{
  "encoder_layers": 12,
  "decoder_norm": "rmsnorm",
  "decoder_qk_norm": false,
  "residual_init": "zero_last",
  "steps": 11800
}
Rows from block 3 of the text decoder, named by matrix and row number. Rows with one number belong to one neuron. Each number is 128 + 24 x the weight over its row's rms, rounded and kept within 0 to 255. All counts start at 0. After the name is the row's rms in percent of the matrix's.
# fc1: MLP up (decoder.blocks.3.mlp.fc1.weight, 1280x320), inputs 80-159
# fc2: MLP down (decoder.blocks.3.mlp.fc2.weight, 320x1280, transposed), outputs 80-159
fc1.975 013 [127 125 159 150 123 126  94 134 147 120 159 108 164 160 163  85  83  67 154 137 129 158 156 129 119  99 180  98  86 130  77 133 177 136 122 116 164 135 101 100 162 109 111 122 104 133 114 106  49 134 115 123 138 133 184 149 124 106 129 135 129 147 124 128 153 135 108 139 128 134 144 126 135 153  93   0 122 126 136  93]
fc1.976 013 [161 100 134  84 154 133 133 131 134 159 120 108 117 153 143 132 157 129 135 131 124 126 202  96 154  66 131 125 128 144  71 129 122 129 132 131 127 130 136 171 113 160  95 102  96 105 124 127 138 118 119 143 134 137 110 126 130  90 115 132 129 163 120 136 147 144 144 143 153 100 137 137 136  93 121 130 166 133 141 137]
fc1.977 015 [140 127 143 134 125 138 134 139 142 119 118 115 106 130 129 153 114 136 108 122 112  83  97 109 113  80 162 163 139 128 110 128 132 131 107 103 123 144 125 120 134 112 132 179 131  87 113 128  66 161 139 110 135 128 120 129 136 135 126 112 117 106 149 117 166 143  98 132 185 155 184 140 114 120  89  80 161 138 142 134]
fc1.978 012 [127 141 119 125 151 125  12 135 145 121 134  79 125 140 166 128 110 139 128 114 119  67 120  96 142 147 149 173 149 138  95 138 156 132 138 107 130 142 125 122 122  93 128 119 135 111 134 136  70 136 119 125 137 135 132 129 130 125 138 124 159 115 163 108 190 132 110 134 180  85 120 129 155  92 163 120 143 128 169 133]
fc1.979 015 [130 106 115 126 107 134  95 114 149 120 106 129 145 103 139 217 130 118 107 130 110 159  99 144 165 122 112 220 100 124 140 124 118 124 120 134 140 133 121 117 117 126  94 122  81 103 130 124 101 124 101 134 134 128 152  86 117 113 139 131 105 101 103 129 151 138 118 121 123 127 144 128 122 111 111 175 145 192 150 133]
fc1.980 243 [136 145 122 137 157 130 118 128  95 134 170 165 134 129 126 178 129 128 130 153 135 130 113 133 123 115 127 111  75 116 120 129 151 109  96 146 158 113 129 131 180 121 128  80 129 128 136  81 157 115 129  97 126 127 129 134 135 126  89 123 127 126 124 113 118 128 117 128 167 111 127  82 112 114 129 129 119 127 148 129]
fc1.981 012 [165 113 123 110 104 153 145 153  76 148  53 154 107 142 135 146 168 126 105 137 118 180 124 148 158 171 123 139 178 122 153 137 130 127 153 128 113 139 131 155 135 137 169 165 129 140 114 174 135 124 131 122 125 119 114 123 130 124 150 134 111 113 126 143 128 127 139 131 115 107 130 171 164  95  68 124 111 132 152 149]
fc1.982 013 [ 55 134 255 116 140 130 112 152 158 146 135  82 156 122  84 141 129 190 151 157 127 147 135 115 143  73 131 128 137 120 137 130  64 143 109 184 132 125 142 124 117 151 133  95  76 137 138 150 105 150 124 113 136 122 154 154 145 109 116 144 132 160 123 118 132 109 110 102 127 135  97 123  99 127 141 138 154  93 119 183]
fc1.983 013 [131 125  95 116 120 147  24 156 143 120 120  88 141 109 146  96 128 176 110 195 122 105 117 137 144 165  84 156 145  69 125 108 112 140 143 140 133 131 121 152 132 112 124 131  71 127 140 129 127 122 111 106 133 111 215 125 121 129 136 121 175 120 129 141 137  84 143 153 108 118 152 129 133  75 111 136 186 128 167 135]
fc1.984 210 [127 167 133 105 145 140 141 125 110  91 136 131 130 154 129 128 142 126 137 130 185 144 116 133 128 130 128 122 107 102 124 130 111 127 100 146 161 167 143 179 128 123 153 122  83 137 143 184 127 129 127 123  52 127 133 131 184 111 121 128 126 145  75 132  90 146 135 132 124 118 133 128 179  99 121 128 134 129 173 111]
fc1.985 013 [147 133 129 117 126 145 212  99 106 116 115 122 111 113  92 130 137 165 100  82 109 190 115 149 128 135 135 135  99 123 124 125 123 127 176 119  91 132 125 139 143 138 136 154 135 132 128 128 169 124 124 130 128 125 148 168 137 129 140 134 114 113 132 169  66 126 151 139 106 165  76 147 125 132  83 110 129 131 174 104]
fc1.986 014 [155  96 128 106 130 124  34 160 122 124  91 102 133  93 108 134 136 113 110 185 149 165 126 121 142 120 129 154 136 168 144 150 113 130 151 139 167 128 122 172 140 167 169  44  97 153 135 148  91 102 118 132 131 127 105 101 113 124 154 112 128 129 145 130 128 139 122 116 129  90 130 189 126 118 130 168 127 162 126 166]
fc1.987 213 [166 130 116 130 176 125 134 128 105 131 134 129 130 125 164 105 130 137 128 126 122 133 127 133 101 121 149 135 131 100 132 142 127 126 128 122 138 107 132 182 132 132 128 142 123 112 127 110 130 191 127  87  92 145 125 127 167 119 128 131 121 168 126 128 128 103 122 128 131 129 137 139 132 129 113 113 122 126 106 128]
fc1.988 014 [138 110 197 163  96 150 106 149 166 131 123 123 151 120 133 153 127 125 189 135 152 140  81 131 166  74 111 141 120 121 148 125 149 135 108 151 109 126 113  78 121 110 183 160 137  98 123 166 108 153 119 127 144 115 153 156 125 129 131 125 141 145 122 122 144 106 150 153  98 142 115 112 133 124 108  89 127  97 112 155]
fc1.989 013 [142 120 128 132 115 127 199 194 145 128 133 121 141 124 130 156  92 135 106 137 110 109 124  58 128 130 154 147 178 122 135 138 121 127 112 104 131 140 129 153 126 127 102 164  99 120 139 130 118 175  99 112 136 132 138 108 139 132 105 101 131 143 127 107 150 117 162 137 146 164 186 122 102 136 124 129 168 174 195 114]
fc1.990 016 [133 126 127 152 140 115 216  88 163 124 130 120 114 166 137 255 142 132 138 111 121 125 108 145 143 163 137 132  96 129 108 115  95 129 125 111  84 125 140 113 114  94 140 142 136 114 133 142 138 179 123 135 138 133 157 119 129 119 131 143 124 116 125 132 157 156 155 129 105 105  50 118 118 142 175 101 105 125  96 141]
fc1.991 012 [131 130 129 181 105 146 142 190 138  94 128 147 160 125 137 110  90 151 123 128 117 131  95 141 161 208 122 140  84  88 138 129 178 131 115 137 108 124 133 109 113 141 175 132 138 119 124 153 107 137 144 118 130 124 254 143 115 146 125 103 128 131  98 113 139 118 111 123 126 113 210 136 111 132 125 110 153 189 111 142]
fc1.992 012 [147 131  99  92  93 150 102 153 141 150 111 124 107 118 141  98 128 143  88 128 115 103 108 109 115 131 142 105 153 124  94 132 164 131 123 122 131 125  83 123 127 113 186 119 114 141 125 142 120 121 130 118 133 132 120 113 134 136 174 101 146 112 137 133 142 133 178 140 122  97 112 122 196  90 173 137  99 132 160 150]
fc1.993 012 [128 123 128 154 118 122 104  99 139  80 137 133 144 123 111 146 139 112 161 109 144 130 107 158 124  62 123 151 132 150 128 121 101 127  84 128 123 123 173 171 128 128 134 104 130 112 114 158  85 134 143 138 132 128 119 121 114 136 137 157 127 164 134 159 129 142 109 137 143 106  84 121  91 130 146  73 101 144  89 159]
fc1.994 015 [145 162 236 135 144 156 188 127 132 133 146 101 128 127 127 117 121 167 180 148 130  43 137 149 134 223 121 106 111 115  65 103 159 138 130 135 111 136 123 147 129 112 170 100 132 153 119 174  93 129 130 127 134 116 135 154 122 133 109 116 152 139 138 137 111 102 123 186 118 126 169 105 102 131 130 131 124 112 137 121]
fc2.975 016 [174 122   2 117 119 111 105 148 139  96 146 146 125 139 113 129 116 142 108 129 123 110 127 117 141 118 124 154 170 129 132 114 100 131  76 110 123 129 138 121 127 121 149 147 129 128 132  88 102 120 131  99 119 130 153 144 146 124 125 122 119  92 112 139 139 105 115  63  90 166 132 118 128 128 172 115 198 121 134 131]
fc2.976 017 [108 130  68 133 130 128 165 154 143 114 138 109 124 149 107 156 176 119 117 136 136 180 126 167 123 156 110 178 136 150 127 113 174 131 136 142 133 118  96 131 115  98 166 182 181 131 129 106 142 130 115  97 108 117 101  91 108 126 148 137  99 137 129 132 126 117 132 150 133 117 195 136 106 107 125 153 139 225 144 109]
fc2.977 017 [150 127 139 152 119 116 105  92 105 168 136 126 125 135 130 163 130 131  87 128 136 150 116 116 135  98 151  65 193 119  65  99  97 153 117 128 130 136 129  84 131 134 120 149  78  94 129 130 116 105 128 127 161 108 125 127 114 128 122 122 122 157 125 110 162 118 135 123  99 125  87 117 132 168 145 192 128 136 139 124]
fc2.978 015 [147 131 136 142 122 121 124 110 123 127 134 116 112 139 125  77  85 138  96 133 126 155 122 145  94  58 151 129 164 116 103 110  97 129 124 122  61 116  78 156 128 133 189 131 110  97 133 128  93 130 116 139 143 121  66 142 106 144 130 111 131 144 130 139 132 119 129 144 112 153 132 129 137 141 145 149 190 206 135 107]
fc2.979 017 [125 109  99 126 137 136 150 144 106 121 131 128 148 131 118 108 150  96  82 148 147 182 144 131 138 127  87 153 119 147 109 132 153 139 103 130 126 143 144  92 181 123  70 115 127 127 120 145 123 153 143 142 143 109 154 131  97 142 113 149 121 132 128 114  68 119 116 112 144  92 149 133 142 141 123 131 146  58 165 118]
fc2.980 213 [122 157 115 149 128 131 131 142 139 125 128 113 190 125 107 121 102 134 128 123 108  96 112 127 128 133 128 109  26 131 121 128 122 125 174 131 156 132 157 122 102  98 131 113 128 103 128 139 127 127 125 123  92 125 137 138 127 140 116 124 136  81 128 131 136 119 136 127 124 135 162 180 122 132  73 126 110 171 129 129]
fc2.981 019 [117 119  44  97 157 128 155  76 142 116 129 122 141 121 144 150 134 100 109 134 107 140 118 151 122  85 151 142 131 132 121 125 162 132 150 144 135 122 120 128 138 106 122 138 137  79 127 125 134 141 128 146 139 118 109 130 113 118 124 137 131 149 132 112 128 110 130 149 158  89 140 162  81 134 174 128 114 135  84 136]
fc2.982 015 [163 132 112 124 143 109 135 134 134 147 130 143 130 134 132 106 126 143 132 127 167 118  71 120 172 164 128 166 131 112 139 145 108 113 109 146  80 111 137 151 128 116 118 119 127 177 106 127 186 127 163  91 116 142 124 137 140 163 143 128  71 139 119 135 137 133 205 124 139  83 110 165 134 129 116 124  95 144 138  93]
fc2.983 018 [134 143  21 121 127 124 143 128 118 121 130 125 160 158 135 120 116 122 163 138 122 194 131 133 136 127  82 124  97 100  96 129 116 114 123 125  70 121 124 113 148 143 141 116 108 129 127 137 130 121 134 141 123 133 123  97 106 155 132 119 125 147  95 128 102 117 126 127 146 102 134 129 117 121 123 128 194 136 117 135]
fc2.984 239 [122 131 131 132 130 130 110 129 127 105 147 113  90 161 131 122 137 139  95 135 132 133  77 130 170 130 106 130 129 122 163 128 129 109 140 125 135 128 127 116 135 113 125 134 130 142  90 131 128 126  91 166 131 131 122 129  62 196 128 124 159 126 131  78 121 136  86 141 123 127 131 129 140 147 127 139 132 168 150 128]
fc2.985 017 [124 106   0 139 143 139  85 203 111 114 134 118 143 117 152 103 108 104 122 118 124 150 128  96 149 128 119 102 120 101 129 116 122 126 141 132 157 150 163 116 143 133 107 125 111 148 156 156 142 132 136 126 142 129 156  66 163 120 139 119 140 122 131 123  88 145 155 118 140 104 113  93 132 169 142 121 114  64 105 173]
fc2.986 017 [112 145  35 124 133  73 201 145 122 113 120 127 128 130 131 115 130 126 131 109 118  96 108 156 130 129 115 183 146 147 130 133 148 128 108 146 101 109 139  93 151 125 119 154 168 125 113 116 132 142 123 156 137 127 149 166 122 168 124 146  82 101 136 115  73 115  99 122 154  94 197 185 122  85 151  93 128 137 135 140]
fc2.987 230 [143 128 128 129 125 127 128 130 132 132 149 128 133  91 141 129 127 114 150 129  97 154 129 144 122 104 122 142 131 118 130 130 138 130 122 131 194 130  84 204 129 129 180 139 127 127 128 128  84 130  80 130 123 134 134 144 128 128 217  71 126 128 128 129 129  73 132 128  89  87 121 173 126 131 133 151 124 143 114 148]
fc2.988 018 [141 135  95 118 123 106 146  71  96 148 151 131 144 127 116 135 112 130  75 164 112 140 138 151 125 127 117 217 137 128 128 131 142 146 112 131 133 122 118 120 135 122 117 121 103 104 104 119 115 141 116 112 130 124 120 149 118 128 119 155 117 124 120 138 154 130 149 142 132 151  74 138 129 136 134 249 137 171 146  84]
fc2.989 018 [182 137  55 141 122 127 119 132 104 133 129 114 127 138 124 123 132 129  94 160 149 137 115 114 104 122 140   5 137 119  98 127  96 144 137 129 112 128 137 131 149 123 119 134  96 142 135 138 125  96 125 130 164 122 148 124 126 126 113 116 112 138 112 126 121 135 126  96 124  87 132 130 170 138 116 156 147 124 175 144]
fc2.990 019 [141 105 150 135 130 125 125 129 110 112 141 140 123 132 107  84 140 139  88 147 130 141 147 141 139  11 129  96 141 135 109 136  95 155 121 110 140 140 113 148 145 121 129 106 109 137 128 123 107 132 125 120 142 105 134 128 113 107 127 130 124 123 146 131 141 132 151 123 123 133 178 101 139 144 121 130 123 137 124 129]
fc2.991 015 [150 132   6 112 116 118  80 110  89 189 117 141 151 113 128 117 131  70 133 133 105 146 143 160 131 176 102 116 143 130 129 120 166 160 145 124 130 133 197  74 153 166 210 119 129 133  90 119 120 112 114 148 162 124 138 134 136 117 123 117 139 108 109 128 122 126 119 102 145 131  34 135 124 131  71 170 192  90 122 132]
fc2.992 017 [105 129 128 132 138 129 155  78 132 122 120 112 125 133 125 155 132 108 162 122  76 153 171 168 138 104 135 132 124 103 115 120 133 125 142 129  86 118 133 124 126 150 140 136 134  86 127 118 112 142 112 155 141 144 121 134 103 139 118 132  87 151  99 129 115 133 127 163 123 148 152 100  69 124 156 136 126 103 126 115]
fc2.993 018 [117 123 255 147 108 130 113 110 132 154 116 155 104 122 112 123 142 139 121 130 161 204 130 114 132 134 114 102 143 147 156 137 143 136 141 168 139 124 112 114 120 125 127 180 127 125 140 114 132 129 129 135 114 122 132 135 137 153 132 124 112 131 155 121 136 115 137 118 125 120 189 136 142 129 112 173  89 153 127 148]
fc2.994 018 [119 133  26 137 123 114  75 130 153 113 121 124 156 140 119 123 121 130 151 147 105 155 136  90 119 133 118 154 115  87 133 130 120 126 144 116 113 111 123 149 115 151 130 129  95 130 148 125 147 126 124 130 124 132 105 108 138 134 164 126 151 138 123 133 164 121 129 133 121 121  57 114 106 151 120 144 128 193 108 126]