A small encoder-decoder audio transcriber, trained from scratch.
Model: waveform 16khz input, encoder layers 12, encoder width 256, decoder norm rmsnorm, decoder activation silu.
Training: nadamw at rate 0.0015, 11800 steps.
Rows from block 2 of the audio encoder, named by matrix and row number. Rows with one number belong to one neuron. Each number is 128 + 32 x the weight over its row's rms, rounded and kept within 0 to 255. All counts start at 0. Numbers have three digits each. After the name is the row's rms in percent of the matrix's.
# u: gMLP up (value half) (encoder.blocks.2.mixer.u.weight, 512x256), inputs 86-171
# v: gMLP up (gate half) (encoder.blocks.2.mixer.v.weight, 512x256), inputs 86-171
# out: gMLP down (encoder.blocks.2.mixer.out.weight, 256x512, transposed), outputs 86-171
u.55 112:123137122052076064122134167121123183128128127128115086097116127055130136153129113043057095115152190141126159191123114134111094169125079134134105126116103124128121131103128133000138109145144059130118129194131143128124101125094160113127126127115127119062124142
u.56 097:103130121132152134132086137135132130050143124119092125140127086129159134112120126026146099106229077181130119144148131129128128130135111114120111123140127132080130120109126141140129145117100141093182105125127128125069133139012120139128112121114081103129123152
u.57 082:162115155065124134095120129250212145116137137130114106090115097110121189127122148134129124129135129124153131129074179128163132127120144141122075103122105078128228145135126129053121133187130148129159118133100123121121116102127124140119127142143114130083173118
u.58 094:074078152113127182121162124152154143137188130136120168123096144089124159138132135138139123153212135126167148124083184083230141117123114151124126109104134129118131128134138042090096178198163142134138096139138081121151128129135136131120127141128107208127168087
u.59 092:087122121123106118176123146105128105130154053093099129124105138107136099156136132138125108130131109134173060130127137146142126128077064140145152140124137104116161125182111138093141122123096132136095131122126132122170232124118132135120155055130197142117191095
u.60 125:048128166127128129128139062128139147132128070129132130089081194125056124143128145130121058134155156134142140135108089155184091117110132136126131121128181024131187165194130137080047127133142137170079132128136105124181114107132150064127058123128129192082142117
u.61 047:147056140127123111128127133212175168127132112128123116052126029134140157163091128140134086125145174103146096124150139095161153100113183131121085126135123129137132099129101149019116147182134120106142100162117168082175138157137127093123101164222170087127120176
u.62 100:121144128164127130127170125138138124130173127060056131126114198126129191135123150127059083122130125105125121128099148134125076141126076137143129117097100137119128156147135058056133122130130137127113134175035129103128133112071155125108143173131078132053199130
u.63 092:100155128128125092125113136124133074132124123207129180123143143158124175138068163133122166068119129149135202159144108170122171184067125122104111117159157142083130156137130134120034061109082127129204130166137138125133085108162090057152126119130064128096134161
u.64 093:111078125080189144199099130127117111140149082120126137091115138131150124122099120123153132210142119196125130112134146121184126073131124097124131130170133143093126118187141141127169212123163143094129136126148128127129116147106101124069123087107125231134225078
u.65 111:127133129149121178134141128130140126114198129130133083038087126130121131128129134088182124138129131127128102127112106130164099133072127129129107078149130126160143151135161114125098107129129134141133128156125127122097122131131124135103130118110113147128098105
u.66 075:136132157000131123057107123255201152142133134131115092119106094092130130166113143128131143126159140138163110119068140123129121140134166136136082096120112067137179116138124126079128095190130128128133124133124123110153120095128131199118141122114120147071148129
u.67 094:130125230139128181116135121128131165128117125141136196119184118131089163138144148151128124130142114126177135080126210085131127137124242195089127138116125112197125118131052136126126170129131128139122015127108126126125142119144121122125020107085139125130164139
u.68 093:119108128051132102128116095129130163077131125133124102126159117128114128129129120099127196139128134106232128129101126147183146110170160139138084114099125073085130108144130126126132137139121142053109091144150062117135124091134126121128169125151129114076144193
u.69 098:121112158104132128086132149129128122085129130143056096128128092145124137136185131124142168117130186080144082121125127129134197133171044125133096125162165177147142129160125125126095233255120129099091127120070127112119107132064131148128118131134129127072167140
u.70 090:129123183136132105132176136200128111127133163136126115128122128127095105160135129131111113095160121132130153079106124126151182110120139045175138131116119134101134152139133010048106128134148146151162129121128032135077113135126072183022140139132087096129152217
u.73 096:102138157120129117135117121128110120129062039128116152102118173114107126093173125111087128150133128145142113151100130121123124081066125119173121122132155091125151116127181140000133129127204073189118114179123100059111112139152044129133127045092125113127147145
u.74 111:122139125122123099125125146128123118113131122138085148122127113138107129165194128128123141121117121136131128140130123103116131119131040106137126134255125128116124134130127118130090128220123114117127126139130094127127123122111133118130135162126133122095128101
u.75 109:085111124035106135114129114130133129126178155131150121112124124134127128130138155126141126128130118135126177121127148085137145172120097106118124136130124149124122149135130078130112119177121066131144110200118130101096169138130124111094122120128125135119075095
u.76 090:133100133130161107070186052194114051159105140140134094091128092126126120139145107173119122118126150136127138130167150086126209177143131131089131168111051179144118117126160128009134062130157128173127129096130134106055089131143126132134104220127048116138112143
u.77 066:107092158093105130141127115141118133130153133179117172071102128087125166185084158131130123110172149176132118126098183141128122102128094129150076107115145134084236154167085000106089140135151118065130094128107040083123125143119131136130121176129089119133173128
u.78 120:179129110126095114131116154126128159189133123125126117137120130033115156179134145155130160125125208124129129120128172142125164125124124139087013054129106138128103103123047069131128110221123091105137126128086127131124125131004124141090064196098128130123127122
u.79 095:014147143133136127140129123089129238127111131107123188109132230119137118123154120128118123136116114188103134131140122116077089125126123144140140105091167132156119125131123137142117139123175004115084131124134101126180138163126130126129083105120127083123153083
u.80 072:159128185050123121100141131193210137127181116168129134129130122123123151158040136126154148077127148099127124132121122131128163110090142130094060061130166100141168109131104135069134095200225135109130139078105128125130114130156080126093117168191091213132130168
v.55 080:107147139126093136160085148129104121129147170115123179119169143137118139125083131118160130121133080117118114130157148127126152135127154128136185106136150129138126067064136074134130037114155122127187123101125142136123125140129133142128004114104107123118140125
v.56 095:140138097070140144128126128125130122171127126118129105153057127143152076079129086077165124169128195133142110118125063085130111125141190143019135160152131171118128132116120173128128130170125128000162129117128143139134145113106133093130055129139123087160154102
v.57 069:128084092135127131135178174120131131189155131092000044123094081153106116095116112132128125136142124188126128142123097122217084123125128040143121119127134147059129129146100155127096128156079124152135180132129148131135143133074103148147185134107128141129150130
v.58 076:171107116116143088124153127135127091123127143082115117103120121143130075179132126119128115126118244150195083130190118163124132088101092174123134137202108135121144131111117147129141106133121144026127156133061149131126159147129127120154152138126094120132153142
v.59 092:157126083127118125166108161078130200123133060129127172108105172104128122139173130125121129170129127133134079126126122124110124134123131062135124139119157126106138145140101129121132120100132082129126127108130143151124112147115123111090123051204142129126084099
v.60 081:125099176118126193132125131122185204059190120096139108086130066093093127069084184130114125178113166126203130151114140158185141106130095125121111131119141000115138154178154157127128126154144127100124126128122130114085137105173128174126075114155140131118128169
v.61 105:101131072126219183053075205117134122120060016109122131150127131153120123116118123143226183140128126129125097089131122133128129129128070205054178136166144133127100085127126169153130109124083134120131146130125114131129186129126161146098138163136136117123129108
v.62 092:129117128140127138129128129128122130124249128129124125132171164127171194163107135127126110119126126128126088118165145109129138132092128133127151142134109119129123125080072128133167118098126127133089130129102151117109128133140137153123119081132172058078128100
v.63 105:124171128109186134165110088119127124133116126118110128130146131160103130127123115084218167146130194161150072106129126066139149000242184126049133166113108121104116187125051128175135097121129180039120130083135108145124144114081099099126127066198113106129138128
v.64 094:142128121077137205055104122133129130160131142183148098165028130124133161129136124053171116061130190121128182205123221144132122113163111102066123093141135061118140105151120095166136143137144132008144126128120119143138161128121123121165130128132139147129133096
v.65 076:109103132130177195089132133127094128126130071125195133127131195146136209128083096129152128164129119124144180107125109097128131054146123126051136085082170146090128138128116189134135102126111185124132133122112143156132115105128116116148157166120132179141090127
v.66 095:131122077122118153127177174126121120184127133102001100123120043155078128128124111126128122118127067113121152118129079131158115118109142138141113121074137134114140107133114135126080116153095143136174153103116117124114198134046119150168126141112110131127168139
v.67 093:171112137112157184098056239132133125094123058133080144137175119144117127129143209066212152054138180139123114130137092147102128130153119129083136141136127123132116134157148147122123168128091185081146121122120168154141148137080127115109124198121121200125137127
v.68 094:145130127090127071209008177133131130131122118128148099128168126154155111132118128121132143140119107122174136199134135122134134032116127129107146140154085166129133130139132085127132041130135123053124133191157147107119069151130133135125078095157130119123166148
v.69 095:130128176130078126125176120129129131166127133129138125117126134082162134161127163126057118133130143130129127144145138140146097127123082130145117137041055126126123121205121140109132134128129129146063126054105128115185152119113174135111137110126145141115149114
v.70 095:077129106175131148034124169110129122054139124125098029136145087133137149089158125184115206051127130126127125148127179197124128128113120147180150116122131178134110125134082139123145142082122125126076130193060105088155188139108170114125141168118153154139106149
v.73 096:129127098093133128113130127130111129133173133128128138126130190134164096117123105114191181122164150128130149133130129141143221053232127138122116085183136127129125115177100133163168122148072145099186153103167140134151121120063150111193059142085124146141103132
v.74 090:122134128129115127176128154121139246184168130127088104137110191104129130120154113127102200102126144098103110116131119107126094126121127147154170113137116188135139123042118131130127083114187116124130149147172102124130131116135146088126135125097090118147155050
v.75 099:057121126027163132178136097124127140186124127129185172131120185102166123125030150127106169186128184133093135115132119128126139166140140040128114155108135161045123137146120107121147119134164117062128131065145103157133108130156055121116141104131127161127140127
v.76 111:178120127118129117191160179119127129135132120118129154129139183147149128174132164169081107159134154092126100134124125157125133129133123070127143154042119133040130131169068123129140089110124127000155123101119115137142162149151030089046128128144099127130134140
v.77 104:141141121082135161128097044128129133167130142067182085115067132172142127095117101138116124164136149158119159166128114155130135131142107074127075138125125156045121131129037134127133148132136126076128116113114107141144137145137138048132124134127128204129117101
v.78 097:126125162038132129136077119130114124193121156129076133126144126079194122155056144136130126181126155214185121051107093129127139254128159126109126126145134131031112123130173149131124132150130106128149128127139102130125076129044043154066031107160127156151128168
v.79 101:166152098116142113185121128128114114126224137152133168136130133167146094128122135138165187111129226101109125129142121116026228047188185147095128035133145126129124074119122076133134110158158127123126138118132154135129135139079135132142129113127137144166126109
v.80 099:049125127154088146074129115129129135153129124110129128122131018138055102126198128133129156119116096128130127136139137127157115168104037186150130126130123130230134151156133100120106108115121130142129128150136131134129140171128180222130127144129133154116129155
out.55 103:096128134063128132177127129057152127131127129141127142140157162104134112177113119149094204113116118120116126179128108115120131121204139133127143131171129113109133123127081128126120108131127091097136121201078067133127127123069255125183127091126110122128115132
out.56 090:128184129145137134124126140124127088130141224098059161128118123102157124106147111129132124143128138138133061122151119143122125150136129112177131133185141106109139184088115052166114130125134177118123128135117217125162138169059175127154126122119131133044093087
out.57 097:133127210126111128125131123233158127113149127255138120130125118122126182190130126111126120127129133127251118129113190123127137170095132129116114114128122123109207129133126123124126130155125130116128128127127125127117125119127126132133131129130127131127128136
out.58 085:097118121118114128123140137136126156139128147116144166117131078058126169132126146127127121125170128130164127128121135100177152141128105089130131129126129139119226121205128128124068144222129090128121083115115115149121160157061106220117128129139149108102160134
out.59 081:080127111000162109168120138135120128123087112135082106095090143147134130130030143120134124223154144235184097114113101125146131170166129079112192131174118133088112067132137134133145194117128096100124121143123147177116255126075115069120123124129175138118068125
out.60 104:095128128171130074102113106140107123129124063122111125147032079128086121130128143149073122184122142183129144112115118129132123156126150119126135131222133123111087135128215132181079135138138106151142126105165107130134108128133127102121131086128122115121127126
out.61 137:170155128126132114094189128123127121076135129110097127172123062129107122128135092127127135084133095068095112123133027148126145104130000127128091126131121155128059152124131128125160111221121144134124128113127127067123076123128125155129124120097129130134153135
out.62 088:128133124121125049131140130126136089107123127158125131124117128118156132130109149130041178128127126123094150135136122133063126118105046130133134167146186079129128133115129145120127139148129087120159254164108124142065113107113224128154147179129128123133125247
out.63 100:131155144130123122139149158119129189142150089121114250129062142106137117124127136111130086092158127126084125133235120127129079170127131100112126144114117129075104121084090150116132144137141123125096145141176117214126102118100175125080153127132137119155121122
out.64 084:194138127119153119117127056129109068122127150016053197131146085141133043126134079126147135101128128100080090156190103107084128127153127187135130133128149118158118049127090169158140117157124190123131178133109121097127151131201150148156124162128124122126105121
out.65 111:145118101200132156139121077091122134065125179125130127125121165122136066131091150148196134132123145131089135130116129127070105095036093140136171129172133120206107124120141126129127103077129108212127074155164108137127127097196128141035121132118174121166080030
out.66 105:141119147130125121124135137208150129109128125255113118136127124121141218171129132101124104127127142123203127130124220130114130165081133128127089128123114122109154128126126126121139110172133129124127127105124127122124117116128140128116128132119127128121139136
out.67 085:105126073181118115117125180117128138126118129134128129121091178127131117107128124139125139121115128124040150140133115138070045126132041131122158150163121077133128096138127123136136116128135089161137197138143148209087127113127119181116230147142217174106123147
out.68 089:183119045110132148089146149120193138097133124132091131105108088127167137116102128111115091123086155132179122100091204124160112133121126114134174118120132123094188124144144215137125122142145116127158128132131165135134173137136127236134105071126134131149166122
out.69 094:100108130161146131120112142129075067182136131173144138102144143181147087130151057124152132155132109147132063115119131139125111064115135128130197121147138176129126138148103093120150132128126163085091126128117126129133125132121119145133136148149163122203062124
out.70 091:122128168117191114126099128127076038152083165158121100083126128163127130150148124130127137129091126151106182118111095128120128149154152106137121129156130128114114093162117064128095135136137129134130085154111135130127169135101121170118124128135134131101001126
out.73 092:122129123128134102127152151129122112118131128110119088132129125130159123151125192130156132139115188133138120121107151212105169112129173113080149132103149092128176128134148166158129128144130139066132137112127099129131151178127133163127099131090092126128126131
out.74 086:131149106134104123124116105128091151128144122137198137123076122164137108118075097120126129126129124124095178128133126130087151127130129135123095109126135116142119121057133129177134123181087096149169089090116173160077127188125127128106124121125210133138124127
out.75 105:110089097148118127125180080091147129099108173136153147128134125118102120130190107127157129157139114109121104052132128127068170123124133141126171113122125162160133089171129137112082138128134121126118142087211124126101107126255129108055126112132229074156190098
out.76 095:142171172143134124146130141131137179148075162065123175048095117135085064125136222104127107118056118028135163173084104126110138128107132097125125111129173134133188138129121131126127128134171140135112122098144141162090105173183121078139129080220130132161201165
out.77 107:160094198095113139155135128118182131169129112118123123120090111095083177119163233137143127127139139188129112120105144077134121232145150131166082148139135178138139122108115098128126133157130097131121123129213136120155059116141128137132122069176048146131131147
out.78 108:129128080101125171151097135147122128119128087152084041134138131117122192164063135128146135131115140157155126102145148154052181132225144123081125140129072178081145130120020109235165129044123129107129142156102098128130126132093081159123090103056123149116130109
out.79 087:126134095132111151138120206128129177131126112122134109142164187085133153089173087223096126109185091134127136142194112121119215102140105130140114083122154143137103148083125120126153126160088132121136130137076129127184147119133110129158127125175125126127177139
out.80 142:126091105128146129128105157117076169130128132131130147105123153126136126125217129128134148129117095106129119130129109132144126126116000127129130128136126145125125093191125129127126086132135125127131133129143130128120119153144101130129129122145125159174136121